config = dict(
    model='CTC audio transcriber',
    dataset='short read English sentences (LibriTTS-R)',
    train_examples=26041,
    gain_aug_db=6,
    n_mels=80,
    hop_length=160,
    input='log_mel',
    spec_augment=True,
    win_length=400,
    tokenizer='char',
    vocab_size=32,
    arch='wavenet',
    norm='batchnorm',
    depths=[10],
    kernel_size=3,
    stem='single',
    widths=[256],
    init='kaiming_normal',
    residual_init='none',
    optimizer='soap',
    beta2=0.95,
    lr=0.0038,
    beta1=0.95,
    shampoo_beta=0.95,
    eps=1e-08,
    precondition_frequency=32,
    max_precond_dim=1536,
    merge_dims=False,
    one_sided=True,
    adamw_lr_other_params=0.0024,
    ema_decay=0.995,
    steps=10500,
    batch_size=128,
    epochs=51.6,
    lr_schedule='cosine_restarts',
    final_lr_fraction=0.1,
    warmup_steps=2100,
    weight_decay=0.03,
    adamw_weight_decay_other_params=0,
)
Rows from block 3, named by matrix and row number. Rows with one number belong to one channel. Each number is 500 + 50 x the weight over its row's rms, rounded and kept within 0 to 999. All counts start at 0. Numbers have three digits each. After the name is the row's rms in percent of the matrix's.
# filt: filter width-3 conv, dilation 8 (model.blocks.3.filt.weight, 256x256x3), inputs 215-255, a 3 kernel for each
# gate: gate width-3 conv, dilation 8 (model.blocks.3.gate.weight, 256x256x3), inputs 215-255, a 3 kernel for each
filt.196 095:435514508572462420597516480370502500433461498514476485586441512390492519477486502366561496593388496420544508490476525619469539489462486415498525498440526497528485529506512446426519471502527500586491543500504482501535439466525379499505459494434451486443422456457460532505425550529519453431411484476384550538427503503441425450571467489608554508564536493399585599380530560
filt.197 096:370505509679450528471463521577481515463551522406501454534499499428520514452538484460518502368527529438503520553424491562452532426511476429509451430502500547464489458568481395463538485528535358525517505481544454491501429491510441456494501507508460515503537493539532512495538500454583502494595478536468450548536467541566534533421466489509422476579518423397516471366520474
filt.198 099:496485502519535483687499550521527531380463501415489418592526509446499512584528489445528462590495489407536516493483491572429503609434524433472482512513514450512469550517457466521474451525547554530509561523448553414461530532497425546542571460484501412508452498529573486485459545528556474498496484475459514518472519460532474501639476530444467518544448492452491486508510491
filt.199 110:513492521431594562506580487482499453469481520446627464491624460540495496451533506555331607460625370552499483508449615572565382463570480469444614447470444490571508478464448419515597562563472536454483577501605477472494467593495514409569488503434520501528531501463487488508568443359522515497499400500523519534491569475522522522519497482520566559545489480487497596484513517
filt.200 101:543495535462565503536491483547482438554489516477521483427535491528500497407530415537496513510535487432477536524525476530508553541514561549480491440501510377521408496419513471565499468487471648413530426619538441489520496481569473495514321513577537478464528401541674507534487482496486491475518422480557522495450442508521517506458530497451476495684498513566483485556457509
filt.201 101:603556480509489452489526497470506501442485442501471456569532426578465540491501464545587517593469488532465496599471531476433443530484430510491458585418529519495580541497566516471558362566541517546561551498522514502489485529509488458446491464605475504483532406525519436536529538362501468431514469534491476471611449472506482532459558367500483566476455509525599410472503503
filt.202 103:458496504542488468521492491570468548433473479562477517585482486451558497586502522447465484545498482497456485440461410589465444496461480472510531548445509460434495443542484519512536430486484525505544464505534469514473446490536435554515584512493483539552485569491518484470591484479595475518433448522470484451580429480499513452484447495506438456520526467439486427482469514
filt.203 101:528518457542400477497453571497495553518483507405603496548543525473490582461482504466510452429479468368548537507564548571477515581447461563518549480484493409519475569510451353589492534529550434496500606529435571463502533492547412547492491540447508532545544428536518471475471483489512476464428491493502494498513472550453433423491397527483591447517525496587505495412521508
filt.204 104:446545479485491489596487529522504495406509534451554492523529574425513469461380437438458489579451453485506547388471543518544541493560481603427528449567491502575442561548511560466529516435577489533475499480456483526480433450472467399548532592479493602547472462492493574482495535481524446527546489542533419516576531486552498459565487483554522527499495550466498550507506531
filt.205 108:499492497459538477383531582516466489497533569528479474492515546549594511479429539513502542471435473429569458439553678521548393505470503464480496474478490603523415558440498509459533555491588366492527520537491491476475575470458616490361556471454587528512541479498486555533514563422479476454486456517532489532530449499502532434457434403485506510397488474487553475525464476
filt.206 093:445443417454557443502542498545529545585580514399563501406521528456515489540459472513491425492551549475481514447535493393480469523510484438478545514484556577427496273525477462484500397495444543528436511499485470462530539551490640547487562553453401521525607461511598502526557599479491568452504559496617466449553525524442543467471528499503446522469471542541476522468499562
filt.207 095:403431509616489501560455495478457516543447506410504465634511480501516532442525502409462474502507478414528481575509498533483520537476483460469529495480488505489471553472496410544435561493460453550452472479481470509502579496487563495440490500485527447487513521454528486489504478529472540494469467534552470482533504502574481485540480480493433479526492488494523502419485555
filt.208 093:443459486588525508535538505448484539444566483581504510592504516494462492516478574432565551485551532435529492405408486438529500458547563424450501415507526457510464417533509487457537559499503469502506554497505378532489551534516481457478541474548445490544516482491457516507403506426556465508437498491540542548407516535507479450560466494528457495601444511540528476445502510
filt.209 094:502513486481535459456474546529442493413457531534495493533538548431517531388558496450524440552472489515539506479506476533556517459454544465515520574533533475512441622520510423549521449531521645499519402518508460472539488502471468484503577550524413491494547545473497456418531506535530481499461520485486507451476552477515532510540499537536486488579501467493504514529496555
filt.210 097:468538497466545502559440492365545498466515495433504567478459491337532481453497481574500513571480568533455597444479512527517523469523481479445509442478498450502510521566501632501486451496427580448491547490517613478461449486494464568455333540542667508497484507527440561520583523461477491536547489485446542485612505511473485479575498470573450503500436481365498506498481495
filt.211 097:446493506524480498455487467540506490512526512678521562526498513483516471490469504445475540619504465515520563396574521563427498440461482411509545553575486499460475547549441422499546488520495582447491324506565506468490566474531517517504447535469532429530460445524548416500465522434539534491480535456514481566561503496510505487444568481488555554563508496492548486635492439
filt.212 093:396462487561529474545484497507578504541509456539544546598561498532490513541540527420532498689509511489480512601496503392502535515551540457477500621496468516516503527543481561533477550472462442588552491544498520498486524525520518546496524487447571525508522514554521542520475467494573442504576564485527464519545483476484564544531479474505476525498575511370460565543503517
filt.213 107:563429467506485510495533542501483485505548518553419491490601476528495542552585460587472452518487501537476576516520513422492432450512542591489448502551477448459435479554546606546534532602456474537477558447519456505532428514500515461467449451467412538497537517512401466570451453510588509392574518506470529495424509519556505508505486491604588474564517479521522407513527472
filt.214 100:504484502500560458665540524441529486474522493404518472493538470430518457472544532503537485567567527560505535609513487479458454514561497522447533396537498402464443500545459506481499458459542568506490479492474517517496523460522513504484456547494628524431594526473617495497444527506520548466582525461684510513465489460519454480542551540585479486401467471453433435485469506
filt.215 095:555491499439469480553540521473545493463569464481518443495595446449489531528452489518487512458523449396502528528469438516540502717532443417483476418560545597505454444509494534516493414553534500522496512502504589503509429525522578471514467445446383563524437503558459511465398535540442469453462580523500489470377482484521476541643483447497479502537516544534438540433551512
filt.216 094:357543509604478551500515477461494483502481530441516493588548480436504464410532466465471522501488535393513480431429481597437505412487582466468530441504489519518521526491540422530519566554493426509545468505468518525512417498501491525476498499477512496503501478526460463505521472476541451443486491462446428477406522472521496498550463486610515470483501509405514491403506503
filt.217 100:469479510414521516553507518373555497506518495482491511632493522571474557418549460481549455576456496500429511549439574483559484489540480507461485526466555410604494514445438521484467536512546488519562521454466544508465611570457448466522478495435652517520519503514472518457495489525457554445511514416481552560514472532486427487414480467448513548634584549445527411552583456
filt.218 101:505551497631433558496493529452482456436615453535502419576494444437557444569554587642479513429490519590517501599513548507466530512456515488480420467507451503518471391493476633480439423573489533504475614519483428533495469483563548450530363499524495530498511504576422508569482520442440507521525484586532503495477496478568390531361537482440521458518521510459498457415583404
filt.219 094:419425543478435460637469458461509486382468513498503509567496556430502507590467485431471454508498462446483572492461474450495511448504481420479433608468477466512469441487534525363462347519520535479503468447511438492575556441494489494489556547577372518561440535493448539528492425511564525485534564469513550479556529541521507532648514551546495467431595480480505509434494491
gate.196 097:439530464541524427510502527484518469468569544588520514663513521556458545467506524522540478620535475447558438483472492591487514473537501493480501499546520493464485526496469577575470545516466416503504622518507512502524441496484506513513416523547571454458466469487371479498526559482417454493508539460456434559573507453530454523484581459522461540536471524304440510480437447
gate.197 099:557538492329530531583476500510480509562495457461463532520593536478509482431543507400530528537504545552470557381527551466445455477557458512549406517453476492500475443517501478445460499489512608527501582447471533466437486522503499530530495550513623475493592529499461499529647458529499559432636511517396492546589513523518486521699523454600508481431525531609544503531539438
gate.198 098:380453477536468493435504478512497508568653512514577550623436566375515557628476491473491491330459502428501554392483542495533499533481462526448527516475453455526506327511410475484499498496535512557463605479487482512489481426486548464479557491468371477485513450576457495443467468452527506470477464525468481496427485534612496462537496486592503538561469405558534512418538474
gate.199 107:494514479558454556549409509398467472501589435536518462508482440557512533557404395443447560461454427504489548604493458393441455475506491498492485542560434456463450475446541510504494514494532411496509496460503478538563532499423458484512533474454500422476544327479455524455421470561387485520557546480475451547453434502499433501464413508499530463478500525470503500550609505
gate.200 099:542474535507559496541448478584472516477455386396453432479492499485510419549450473560458462474529460543499513517485531489528497402516508545523491450533500498490520443457477511525420456545468497599564445481525419581530531497455524497436488473415581496465548534418497500521593518521456462488497488548610430465534536539510492481599470533477588515424422607487552544556482458
gate.201 101:533475484436508531566520472369482456439482546385415534445574496473499512489539501490488479465622493637482442523474511441468500498536464556464474515463449413577491499530467626472546603530533545515492476495480512506527455541461359500563460436385512525487469571509500415452413563499486462534599544521517525534492516492405482478420538531514549524461408511503542513637466530
gate.202 102:433514454548509511607470480402543478528452567477491480669467509506512532584438521571512511413512495508475470476504548498542499536435477475478471435538505474538456475470474629504508529485501542517520489476500608436556521561433401443525507472498676504447411544464434515445549482479457469533546553509380502498604496530467483491429555504528511487479554515292457468535528518
gate.203 097:515484492450512477555531535404434547507506487555444474616530451478392451552607440490480493533597481586533535440443524620528515527485516530497483518578511546465514596492450462465478557548513516530490523416513460555499476479478453496536579427549542478473487565549431460557443540557554508447531590526443453501528614578470503542516512529495487537607475443377451475510562539
gate.204 101:420540483635497476511518545474527459510491587538533503550503558371484501526531513416524481448506498410518547367522488449502481410506496518515493371463447540551532569548526464473513624530526560485474536457466572525494419506490437529490523591512506464480443477504462515435420467481380486498603546550488498544483493520531517486484429540622546504538439487501493493496487486
gate.205 108:546556439542433487461451535476454457522691490438538493460534539472573487444524515498552481619526489551463484412581456511542458530377515546550544485442457516471430439519489487569506512630411549471544545495479538431487504520507541512500391439521491544483486501496580493445538470523485436500451451531549600501553448450533443537398539519468595487493491536549529485517514527
gate.206 099:459484483413448471406465488577492510509455480446554452599524465588487480344560549472462521546535512395462544412505448543459517501506520358519501588502561424504552524503485362574483521509444524507511398478536570535435509455458547474539509503525427540507594535571599500494524506532502535488368561537459504502640466466552498516441470489480484504563490530538494519563522505
gate.207 101:541525477330485509524554513564507477438499505488556432483461546513550486510483522493506443633575515574492531531486566518426572643470537472528487633495427420441508561549509507371511344525517503463574396476493518483513556457478485512433461507533467504521493505462517479479570488558554500459428491504451508472550489524572485546558534480541476484469532473495551464473446508
gate.208 100:405456493544432541473477463573527431471550485549512510455495492479492525498529514449468467455498484548549479544448461485504512435468497659455446480505480583521539544516491458534447499480498565497437566467522530481499509495496564500488543523494416572502580516516470476501466530508506542470596551454502482498583516445513529506589526523554484464481514500602430491456467507
gate.209 096:526470530587443455503510513516515462524440522447444451394521501447511464397489528443516482546455520586508499503514436535486485507494516475506486447443514432444546499547560449511509412516528494449539548458478461489516518443505501539545471495566546415515613439546599489490531424542597500470483533547588538424516515475543516540542511542470499486472513516495503485531502528
gate.210 103:383554463675475498526513468503518470510494464618439492531522487367517526580515508323463449544458489430450530489481525594581485584490469569463484533503509596490461485487489471498535523481469553473514596479450555487429455468478416497560624530549490488493525496491490523465484522492529467489508484508494604470603494426470472485538515531631503460505505444540556514457483493
gate.211 101:562492538385513469388561470443463478498498493556471477544530490624509489344594559495492523619456480563520506423535530522484489403454491544480457485473469369559497632488432498546472552519491523462489435572542494544486519454506573499433386469512580461504430553489551514518455518496513476463431577512524522500468455448567483467620551515535515520443475466550475451585502488
gate.212 097:426501536568466536536477494569438473456494537453546549509512500459494527603404513523464450578471422463543507442448504566430482467456492492437554414483489461486456505467494520496521492540507440499441504494484476594519466536474511537492383469563523522519548526482336498488528494526432502517470491512550474439566528499514494533587478471529481470438516469461562490442534549
gate.213 098:585558517518527439614546468428464529462528529513473517581475426519535540559547440447539556424573538478507478518525451653531514560466455505515454536519452496539528485455426447566491444509502454558488499502461513554449449511427525506509489478457509522516418449592519500545500533541474572451526509543486546537482550464472469444508467452416525560478466456461511510544431484
gate.214 102:534488480516494556406460487433489464593548469561460519361494502593461512460516455594533523456499472624542496527526406333543508384448485443474489466449514502442533509482514467536470519484511453506504477541464603528429530491502570503452417521538546495505399454499484449516449566517408431539464511485501470498393528492524518527549513449532534499409471512586474502512443490
gate.215 099:541546506420530582532520526507457489492542477407465530426518546386486497568549495381494573516490532577498535581480494455521505567496495494468495598461489472530488413489471548506552427538563571469545453505520651576426408497489443455414526519492392499514506528509571499527483472462477446548537534517548528528638485525440436484450484482453531525516547571520492487583506524
gate.216 099:631451453503483544546454531507479543461580509500457569593450539468502483472537498530542537503535484469513499447464514509524439494447474551475448499438480456509509562409521466421542518516542434515478577433429519545545611468497535470531379462534572498503529471496452498458458451449541448530523488518531453495541538473422476498658560473480492501460507425444495491470491517
gate.217 097:449402476517478545460472500516455517656511434403463506591492532519463522514437523565480490496580556513535454522462437463477534447564487462541485487448482568498561426521479446471481578448488385533511494525458501485530545524463708557438509524466599435494606505488437552447566538494472512471511489550466491475557469480517509509459530465544534483588496538576582510510450484
gate.218 105:537465554457512482476479466461534551574524544529447538395555486501515534445494477480502466584443482479497488532532552522481481446559465548520499479513516508452511522499456568527464468445469493576469480443562528472482488540495538492564381519510587407508494515523426502564459496517347491542423536544571438460464475435576450516507455507566525507524465497512502519492508536
gate.219 097:555514535515418532603511544573542581404495439421495510520530462461481513399518465546528490505484550496576501575489497392550422541443492447510489408421477433498533628505477479359502507587481509477510552456474536569482470563495475559461461564554576470465580545537506548469511472538538549502663603521508457490611531481599564528483519439400462497434495570586491501392563468