{
  "train_examples": 26041,
  "n_mels": 80,
  "beta1": 0.95,
  "shampoo_beta": 0.95,
  "merge_dims": false,
  "one_sided": true,
  "ema_decay": 0.995,
  "steps": 10500
}
Rows from block 2, named by matrix and row number. Rows with one number belong to one channel. Each number is 200 + 40 x the weight over its row's rms, rounded and kept within 0 to 999. All counts start at 0.
# filt: filter width-3 conv, dilation 4 (model.blocks.2.filt.weight, 256x256x3), inputs 148-184, a 3 kernel for each
# gate: gate width-3 conv, dilation 4 (model.blocks.2.gate.weight, 256x256x3), inputs 148-184, a 3 kernel for each
filt.137,150,205,233,149,135,160,248,155,223,242,146,223,174,205,200,222,148,211,237,175,189,125,216,207,203,201,141,238,115,201,220,204,218,226,197,235,162,249,149,158,206,208,180,143,201,133,280,179,190,200,218,211,170,192,128,171,153,191,218,193,176,226,203,184,196,207,202,215,176,283,197,200,210,184,186,226,192,200,252,189,243,247,143,157,186,207,143,197,211,196,220,203,213,256,172,153,291,182,231,212,181,150,217,217,236,211,250,167,213,149,191
gate.137,199,276,194,209,195,181,248,268,225,254,249,219,180,236,215,286,261,198,205,227,237,120,179,220,169,166,199,333,215,206,202,157,204,257,236,234,193,183,224,226,325,149,247,171,236,107,188,224,219,232,171,164,215,213,148,207,236,186,74,207,237,129,201,98,201,221,156,210,187,238,221,176,202,200,179,259,187,167,226,168,224,202,204,191,169,228,195,142,159,263,177,234,220,239,194,263,322,297,194,262,186,185,160,186,198,207,281,162,214,214,217
filt.138,79,248,223,142,235,211,162,173,239,103,193,228,195,253,184,174,159,190,199,140,230,232,258,184,186,190,166,223,228,227,206,170,208,175,231,181,169,276,218,165,186,163,237,228,181,204,222,188,246,128,188,169,202,200,167,274,157,206,184,211,177,208,182,231,199,194,212,105,195,254,195,203,228,161,241,165,240,183,236,203,206,130,161,210,222,163,189,205,198,140,273,162,181,187,164,274,257,165,181,169,186,226,189,245,151,205,219,195,201,113,215
gate.138,161,211,264,151,184,166,203,192,233,165,185,243,189,227,181,184,203,172,188,172,228,212,146,147,252,185,198,206,278,219,204,239,185,246,182,251,205,196,212,161,229,183,243,182,215,165,83,183,263,225,151,205,196,183,203,118,241,212,176,230,221,139,260,199,135,186,234,282,242,155,199,207,174,235,200,185,200,230,135,211,224,249,201,252,246,157,251,136,198,244,185,195,191,127,180,254,176,237,227,170,187,262,235,230,207,151,161,197,129,214,167
filt.139,130,333,162,202,239,147,151,170,258,143,135,239,249,190,191,247,188,190,222,202,162,233,199,193,187,209,191,163,244,176,240,191,278,187,229,195,163,285,168,214,105,238,252,233,147,250,253,191,204,193,217,175,238,200,176,211,191,183,187,167,114,226,205,190,198,220,251,218,195,205,201,152,258,186,229,220,265,201,123,216,130,238,198,140,169,282,160,224,343,172,240,97,185,171,181,213,188,111,197,213,150,200,194,211,195,177,196,204,298,165,192
gate.139,162,201,158,188,194,253,190,239,194,242,320,208,144,238,199,215,282,186,142,190,196,152,191,197,205,158,253,197,231,156,117,245,226,233,258,213,191,223,171,231,206,142,209,336,134,234,98,205,132,242,231,181,132,279,209,118,288,255,277,181,159,193,236,229,176,305,244,204,129,218,174,257,210,164,210,221,228,230,214,182,195,225,219,192,162,221,182,258,194,140,200,178,249,161,260,161,198,199,147,176,243,166,175,192,206,209,168,229,217,162,285
filt.140,222,237,316,199,169,155,214,133,183,153,192,196,251,208,156,121,211,161,207,218,239,237,175,201,224,220,243,187,154,225,258,193,210,225,173,189,176,238,247,199,77,126,146,242,193,193,186,274,194,268,252,209,282,246,223,17,261,198,125,168,195,212,133,241,241,186,247,143,242,221,273,150,269,171,215,254,297,181,191,132,242,170,203,269,202,196,234,237,213,146,209,298,186,156,189,224,196,176,229,200,162,169,170,226,219,183,162,282,163,203,201
gate.140,241,165,171,204,233,133,145,204,210,225,156,217,196,198,234,209,163,224,249,251,279,122,141,191,215,294,237,178,241,256,249,251,180,219,198,244,267,274,151,149,210,240,183,175,161,227,251,158,186,200,254,205,204,231,230,219,192,188,173,190,167,249,205,192,249,199,181,180,177,228,225,199,164,188,150,217,184,229,246,227,235,154,159,192,221,224,247,206,232,219,276,220,261,258,136,229,177,174,244,194,129,190,112,236,222,223,235,236,259,165,196
filt.141,159,304,172,229,163,167,217,176,222,220,207,181,168,261,196,251,205,205,228,217,210,170,243,197,199,236,193,216,132,235,224,160,223,218,253,219,247,235,207,220,248,179,295,151,206,172,276,160,247,250,232,140,184,250,116,281,193,228,124,185,200,132,245,148,174,213,243,265,217,239,218,168,236,103,224,229,235,245,215,290,118,230,252,235,193,220,169,224,219,145,186,216,180,205,229,132,220,205,225,252,200,180,196,255,253,173,289,179,266,205,165
gate.141,240,126,199,210,214,228,168,132,198,157,236,235,239,170,244,208,187,291,249,224,161,141,181,139,184,265,206,226,241,188,163,205,160,263,289,222,178,164,186,174,236,178,230,93,235,182,174,208,175,220,165,179,285,215,223,155,233,191,184,218,140,179,206,233,179,221,162,179,166,212,150,186,144,168,230,225,231,163,257,212,229,186,212,211,232,160,176,233,167,186,245,64,197,222,228,197,187,236,220,183,109,128,168,197,160,183,95,175,170,215,230
filt.142,192,230,223,120,218,139,179,267,296,216,210,235,182,258,187,207,211,221,161,135,168,180,184,255,231,158,143,201,147,222,213,196,195,182,198,180,188,207,208,126,244,192,170,263,188,200,209,235,170,244,243,271,209,192,247,173,219,216,169,183,219,165,175,240,200,198,130,223,240,291,208,206,311,176,237,206,152,162,280,121,166,112,236,162,263,199,193,289,177,214,232,197,191,224,147,204,334,122,187,124,179,157,231,215,253,211,242,200,195,197,226
gate.142,222,276,209,261,196,155,156,192,226,213,206,155,208,198,180,211,219,184,149,147,245,222,133,235,228,249,199,188,209,228,320,214,222,240,224,200,134,220,172,242,155,209,169,154,183,245,235,228,235,175,178,182,178,261,191,207,209,201,154,180,225,137,239,153,240,205,157,184,172,178,235,201,184,212,192,210,224,202,131,236,141,261,216,153,220,186,229,126,162,213,154,253,248,104,146,208,119,190,254,158,190,142,170,180,252,133,181,238,229,159,186
filt.143,241,149,209,255,194,286,253,186,198,205,199,198,158,164,214,171,176,222,295,154,222,206,215,208,208,233,241,181,243,174,224,249,178,201,273,208,232,169,250,145,181,201,217,252,93,183,182,258,229,145,138,229,164,223,185,180,236,136,276,162,239,167,193,288,161,266,147,285,188,154,207,193,163,134,239,239,245,260,192,247,292,231,214,263,158,278,186,212,198,259,161,233,222,188,193,164,191,213,159,125,247,230,228,190,255,147,167,209,169,178,205
gate.143,125,226,169,197,179,242,222,160,218,282,194,215,215,220,172,181,262,175,255,206,201,159,203,258,284,150,199,220,217,259,186,210,222,240,211,281,150,194,164,127,199,136,293,261,224,186,200,205,226,258,223,155,197,210,222,169,219,194,151,212,189,166,222,200,247,239,143,230,197,237,167,189,145,216,178,222,186,201,209,159,198,275,205,194,230,224,214,192,190,173,170,199,215,158,217,222,222,156,284,185,223,201,224,213,159,166,161,193,203,130,200
filt.144,183,279,128,229,261,167,185,208,178,191,225,127,283,217,186,233,239,179,260,161,252,186,159,280,187,163,218,164,246,176,230,211,229,157,178,184,214,261,199,232,123,163,219,201,194,210,232,165,232,161,207,282,193,251,132,260,194,152,117,200,152,231,223,247,175,225,146,161,199,267,220,194,201,221,207,184,115,249,206,188,231,232,220,238,182,219,226,209,211,210,209,213,189,225,198,111,207,154,206,216,230,99,250,259,210,169,140,189,164,273,167
gate.144,172,253,212,228,190,151,187,240,186,195,265,204,200,204,215,215,239,191,269,243,194,189,201,223,220,168,192,167,179,206,208,130,231,231,194,195,199,182,230,231,247,195,223,224,146,162,198,247,239,160,174,195,210,239,150,278,171,220,187,217,117,249,166,253,185,244,193,188,156,170,92,234,184,209,220,229,213,200,214,213,212,214,223,177,176,230,199,194,174,197,197,146,283,181,277,249,182,266,180,185,271,101,225,175,204,151,203,199,219,229,250
filt.145,243,240,230,258,234,222,187,197,234,193,237,194,266,230,188,193,204,186,115,148,237,278,207,216,148,206,240,171,156,207,117,180,155,176,230,206,253,170,240,284,237,173,147,211,176,228,186,198,241,184,153,210,124,162,284,239,217,86,179,184,192,158,216,159,158,188,219,198,203,189,162,186,126,161,187,138,254,216,157,85,173,198,196,211,209,238,227,72,156,192,184,195,196,198,181,212,198,212,225,189,237,255,154,204,125,272,175,228,208,235,121
gate.145,183,241,206,231,219,237,171,169,149,182,234,215,192,210,208,174,136,281,288,163,198,280,210,244,276,193,241,202,207,185,209,191,187,160,174,255,217,211,177,209,177,204,249,190,145,161,201,177,186,202,189,165,143,178,190,249,236,288,153,237,197,204,209,212,213,176,166,244,229,248,223,152,200,103,133,236,194,201,269,188,239,163,286,247,175,218,136,226,254,133,241,259,209,312,180,218,167,259,183,233,197,222,206,171,211,194,165,214,188,185,263
filt.146,100,235,147,152,232,171,183,242,155,208,191,198,258,258,197,164,234,232,233,268,250,199,223,193,248,279,221,266,198,158,212,191,185,182,208,176,149,259,175,211,239,182,202,128,169,233,205,176,195,189,157,239,223,139,133,182,205,231,201,195,196,217,223,150,267,138,208,167,246,224,221,208,222,187,204,194,239,226,226,146,186,204,130,200,191,187,227,140,263,200,161,230,258,293,130,209,244,199,170,223,181,228,226,200,184,259,211,209,233,149,207
gate.146,202,208,224,247,213,239,173,214,248,237,163,204,194,273,201,184,251,144,180,201,215,198,236,183,250,149,229,251,165,195,215,236,207,139,167,254,222,185,174,244,244,238,207,121,211,202,239,197,150,190,264,152,270,273,186,227,198,204,163,192,167,238,167,127,177,161,170,264,219,160,200,231,214,209,192,175,196,192,186,222,245,161,184,237,199,138,240,193,178,228,141,200,205,178,264,96,271,190,233,225,181,164,202,135,177,225,243,158,154,301,206
filt.147,127,230,163,169,167,175,219,191,216,211,145,257,141,337,221,249,233,248,202,238,190,174,275,235,152,213,189,228,213,181,158,238,193,239,241,209,201,207,154,173,285,213,198,157,214,158,221,194,226,256,191,171,244,214,216,225,171,151,60,191,171,94,175,154,223,211,239,210,200,205,255,160,252,140,182,225,194,171,230,202,177,170,173,196,165,185,172,191,160,171,207,215,219,183,277,219,247,235,223,232,215,270,198,205,173,248,211,263,190,220,190
gate.147,222,164,261,232,75,131,230,193,178,201,249,132,209,168,252,156,235,193,238,182,207,144,254,235,225,227,145,270,223,220,158,192,191,212,267,232,228,92,135,150,284,222,260,135,215,154,252,177,222,249,266,225,221,153,137,192,231,159,208,225,172,193,229,151,208,215,174,168,224,238,234,183,163,202,167,216,179,187,197,164,121,212,203,203,209,155,252,190,72,195,204,216,251,191,251,197,167,235,217,225,155,168,250,217,201,158,217,160,196,235,241
filt.148,185,216,203,182,212,224,221,175,231,124,230,182,255,191,232,183,113,253,268,184,135,243,187,218,227,160,210,212,218,259,226,220,158,192,213,231,265,156,203,233,241,214,187,160,189,231,210,175,220,270,140,189,182,221,171,248,265,205,177,169,246,200,164,144,250,154,237,210,244,182,196,234,184,136,199,187,215,199,196,188,143,151,199,206,260,202,151,121,314,161,186,199,244,207,194,219,170,176,170,217,206,244,261,160,188,173,132,249,160,282,241
gate.148,152,107,159,265,132,295,265,281,174,238,274,169,201,202,151,266,152,173,175,212,237,123,163,259,208,242,255,240,240,209,213,200,183,238,292,191,160,100,234,201,177,143,250,197,217,202,217,138,190,155,187,152,250,238,156,187,261,199,253,240,205,292,249,139,269,184,218,162,206,195,208,179,188,212,227,186,171,225,131,142,261,239,245,194,153,214,210,171,241,251,259,225,130,215,155,192,163,210,175,237,162,164,212,93,181,215,91,149,205,161,180
filt.149,182,239,174,187,211,221,140,220,207,179,131,267,200,185,178,147,238,212,232,271,139,272,162,233,220,218,175,253,267,196,203,172,132,227,166,195,168,244,205,250,193,209,188,217,180,225,206,173,305,244,176,242,189,175,153,177,213,158,92,234,210,149,177,175,191,181,231,126,189,277,218,181,197,159,212,211,230,163,240,204,181,181,209,240,238,237,221,241,180,260,218,243,232,204,179,214,281,220,157,273,170,294,183,250,202,236,232,147,226,171,191
gate.149,274,122,239,284,171,266,223,202,163,171,202,187,206,241,200,183,143,180,205,211,153,207,180,210,220,228,194,148,281,179,135,271,192,201,129,179,192,165,224,209,252,172,208,152,199,186,163,168,250,243,211,221,203,183,195,239,256,175,133,177,238,132,204,210,216,203,158,199,171,199,263,203,102,205,168,293,159,152,226,171,192,221,253,221,214,269,187,121,262,158,196,255,268,209,217,182,154,244,185,188,199,189,279,192,241,160,265,240,265,255,194
filt.150,177,223,247,116,179,312,159,211,186,236,194,171,171,232,297,250,242,222,207,196,149,251,230,257,233,201,269,150,191,156,171,152,273,215,182,192,173,193,245,159,193,319,118,184,243,262,182,226,244,202,133,277,108,194,252,263,230,192,168,193,273,179,287,169,143,211,215,278,222,141,194,206,232,161,206,242,196,211,226,242,269,219,193,185,182,212,166,161,184,161,244,211,107,201,229,191,218,260,169,229,198,193,237,154,174,278,208,230,181,199,203
gate.150,239,180,196,123,226,215,199,214,193,148,145,247,154,207,194,177,278,253,153,203,197,269,196,220,172,217,168,242,205,127,253,216,219,225,233,217,199,205,233,185,276,214,179,246,203,197,191,211,163,167,252,190,130,245,241,230,211,195,228,224,254,174,190,197,154,173,222,241,240,199,192,162,179,162,192,289,206,213,167,177,278,173,158,204,274,185,183,213,144,191,211,210,232,183,196,228,208,226,130,124,298,280,247,162,195,228,147,253,156,252,242
filt.151,182,264,226,173,217,229,154,173,146,144,240,157,174,119,174,169,185,216,217,240,172,236,232,235,192,101,234,231,245,197,194,204,244,227,232,209,200,137,228,201,223,148,127,198,176,216,119,247,178,187,155,216,239,268,227,191,173,213,242,203,221,227,168,209,135,192,183,308,171,200,148,173,195,147,244,187,241,235,232,255,182,289,182,134,178,163,188,180,102,207,168,216,227,144,305,221,198,221,202,144,275,183,209,148,188,190,152,187,151,317,264
gate.151,203,176,153,198,228,158,237,163,209,190,238,236,191,173,256,144,233,260,176,184,263,117,222,185,195,160,231,245,215,219,215,243,208,269,223,174,170,184,221,232,194,169,197,220,251,115,136,220,203,162,218,181,216,166,212,210,169,207,187,171,204,306,218,202,194,205,218,200,176,228,217,189,190,182,238,192,229,164,205,186,215,196,184,234,211,173,217,211,256,239,198,187,249,250,205,222,229,141,180,243,187,201,183,235,219,165,83,214,197,292,121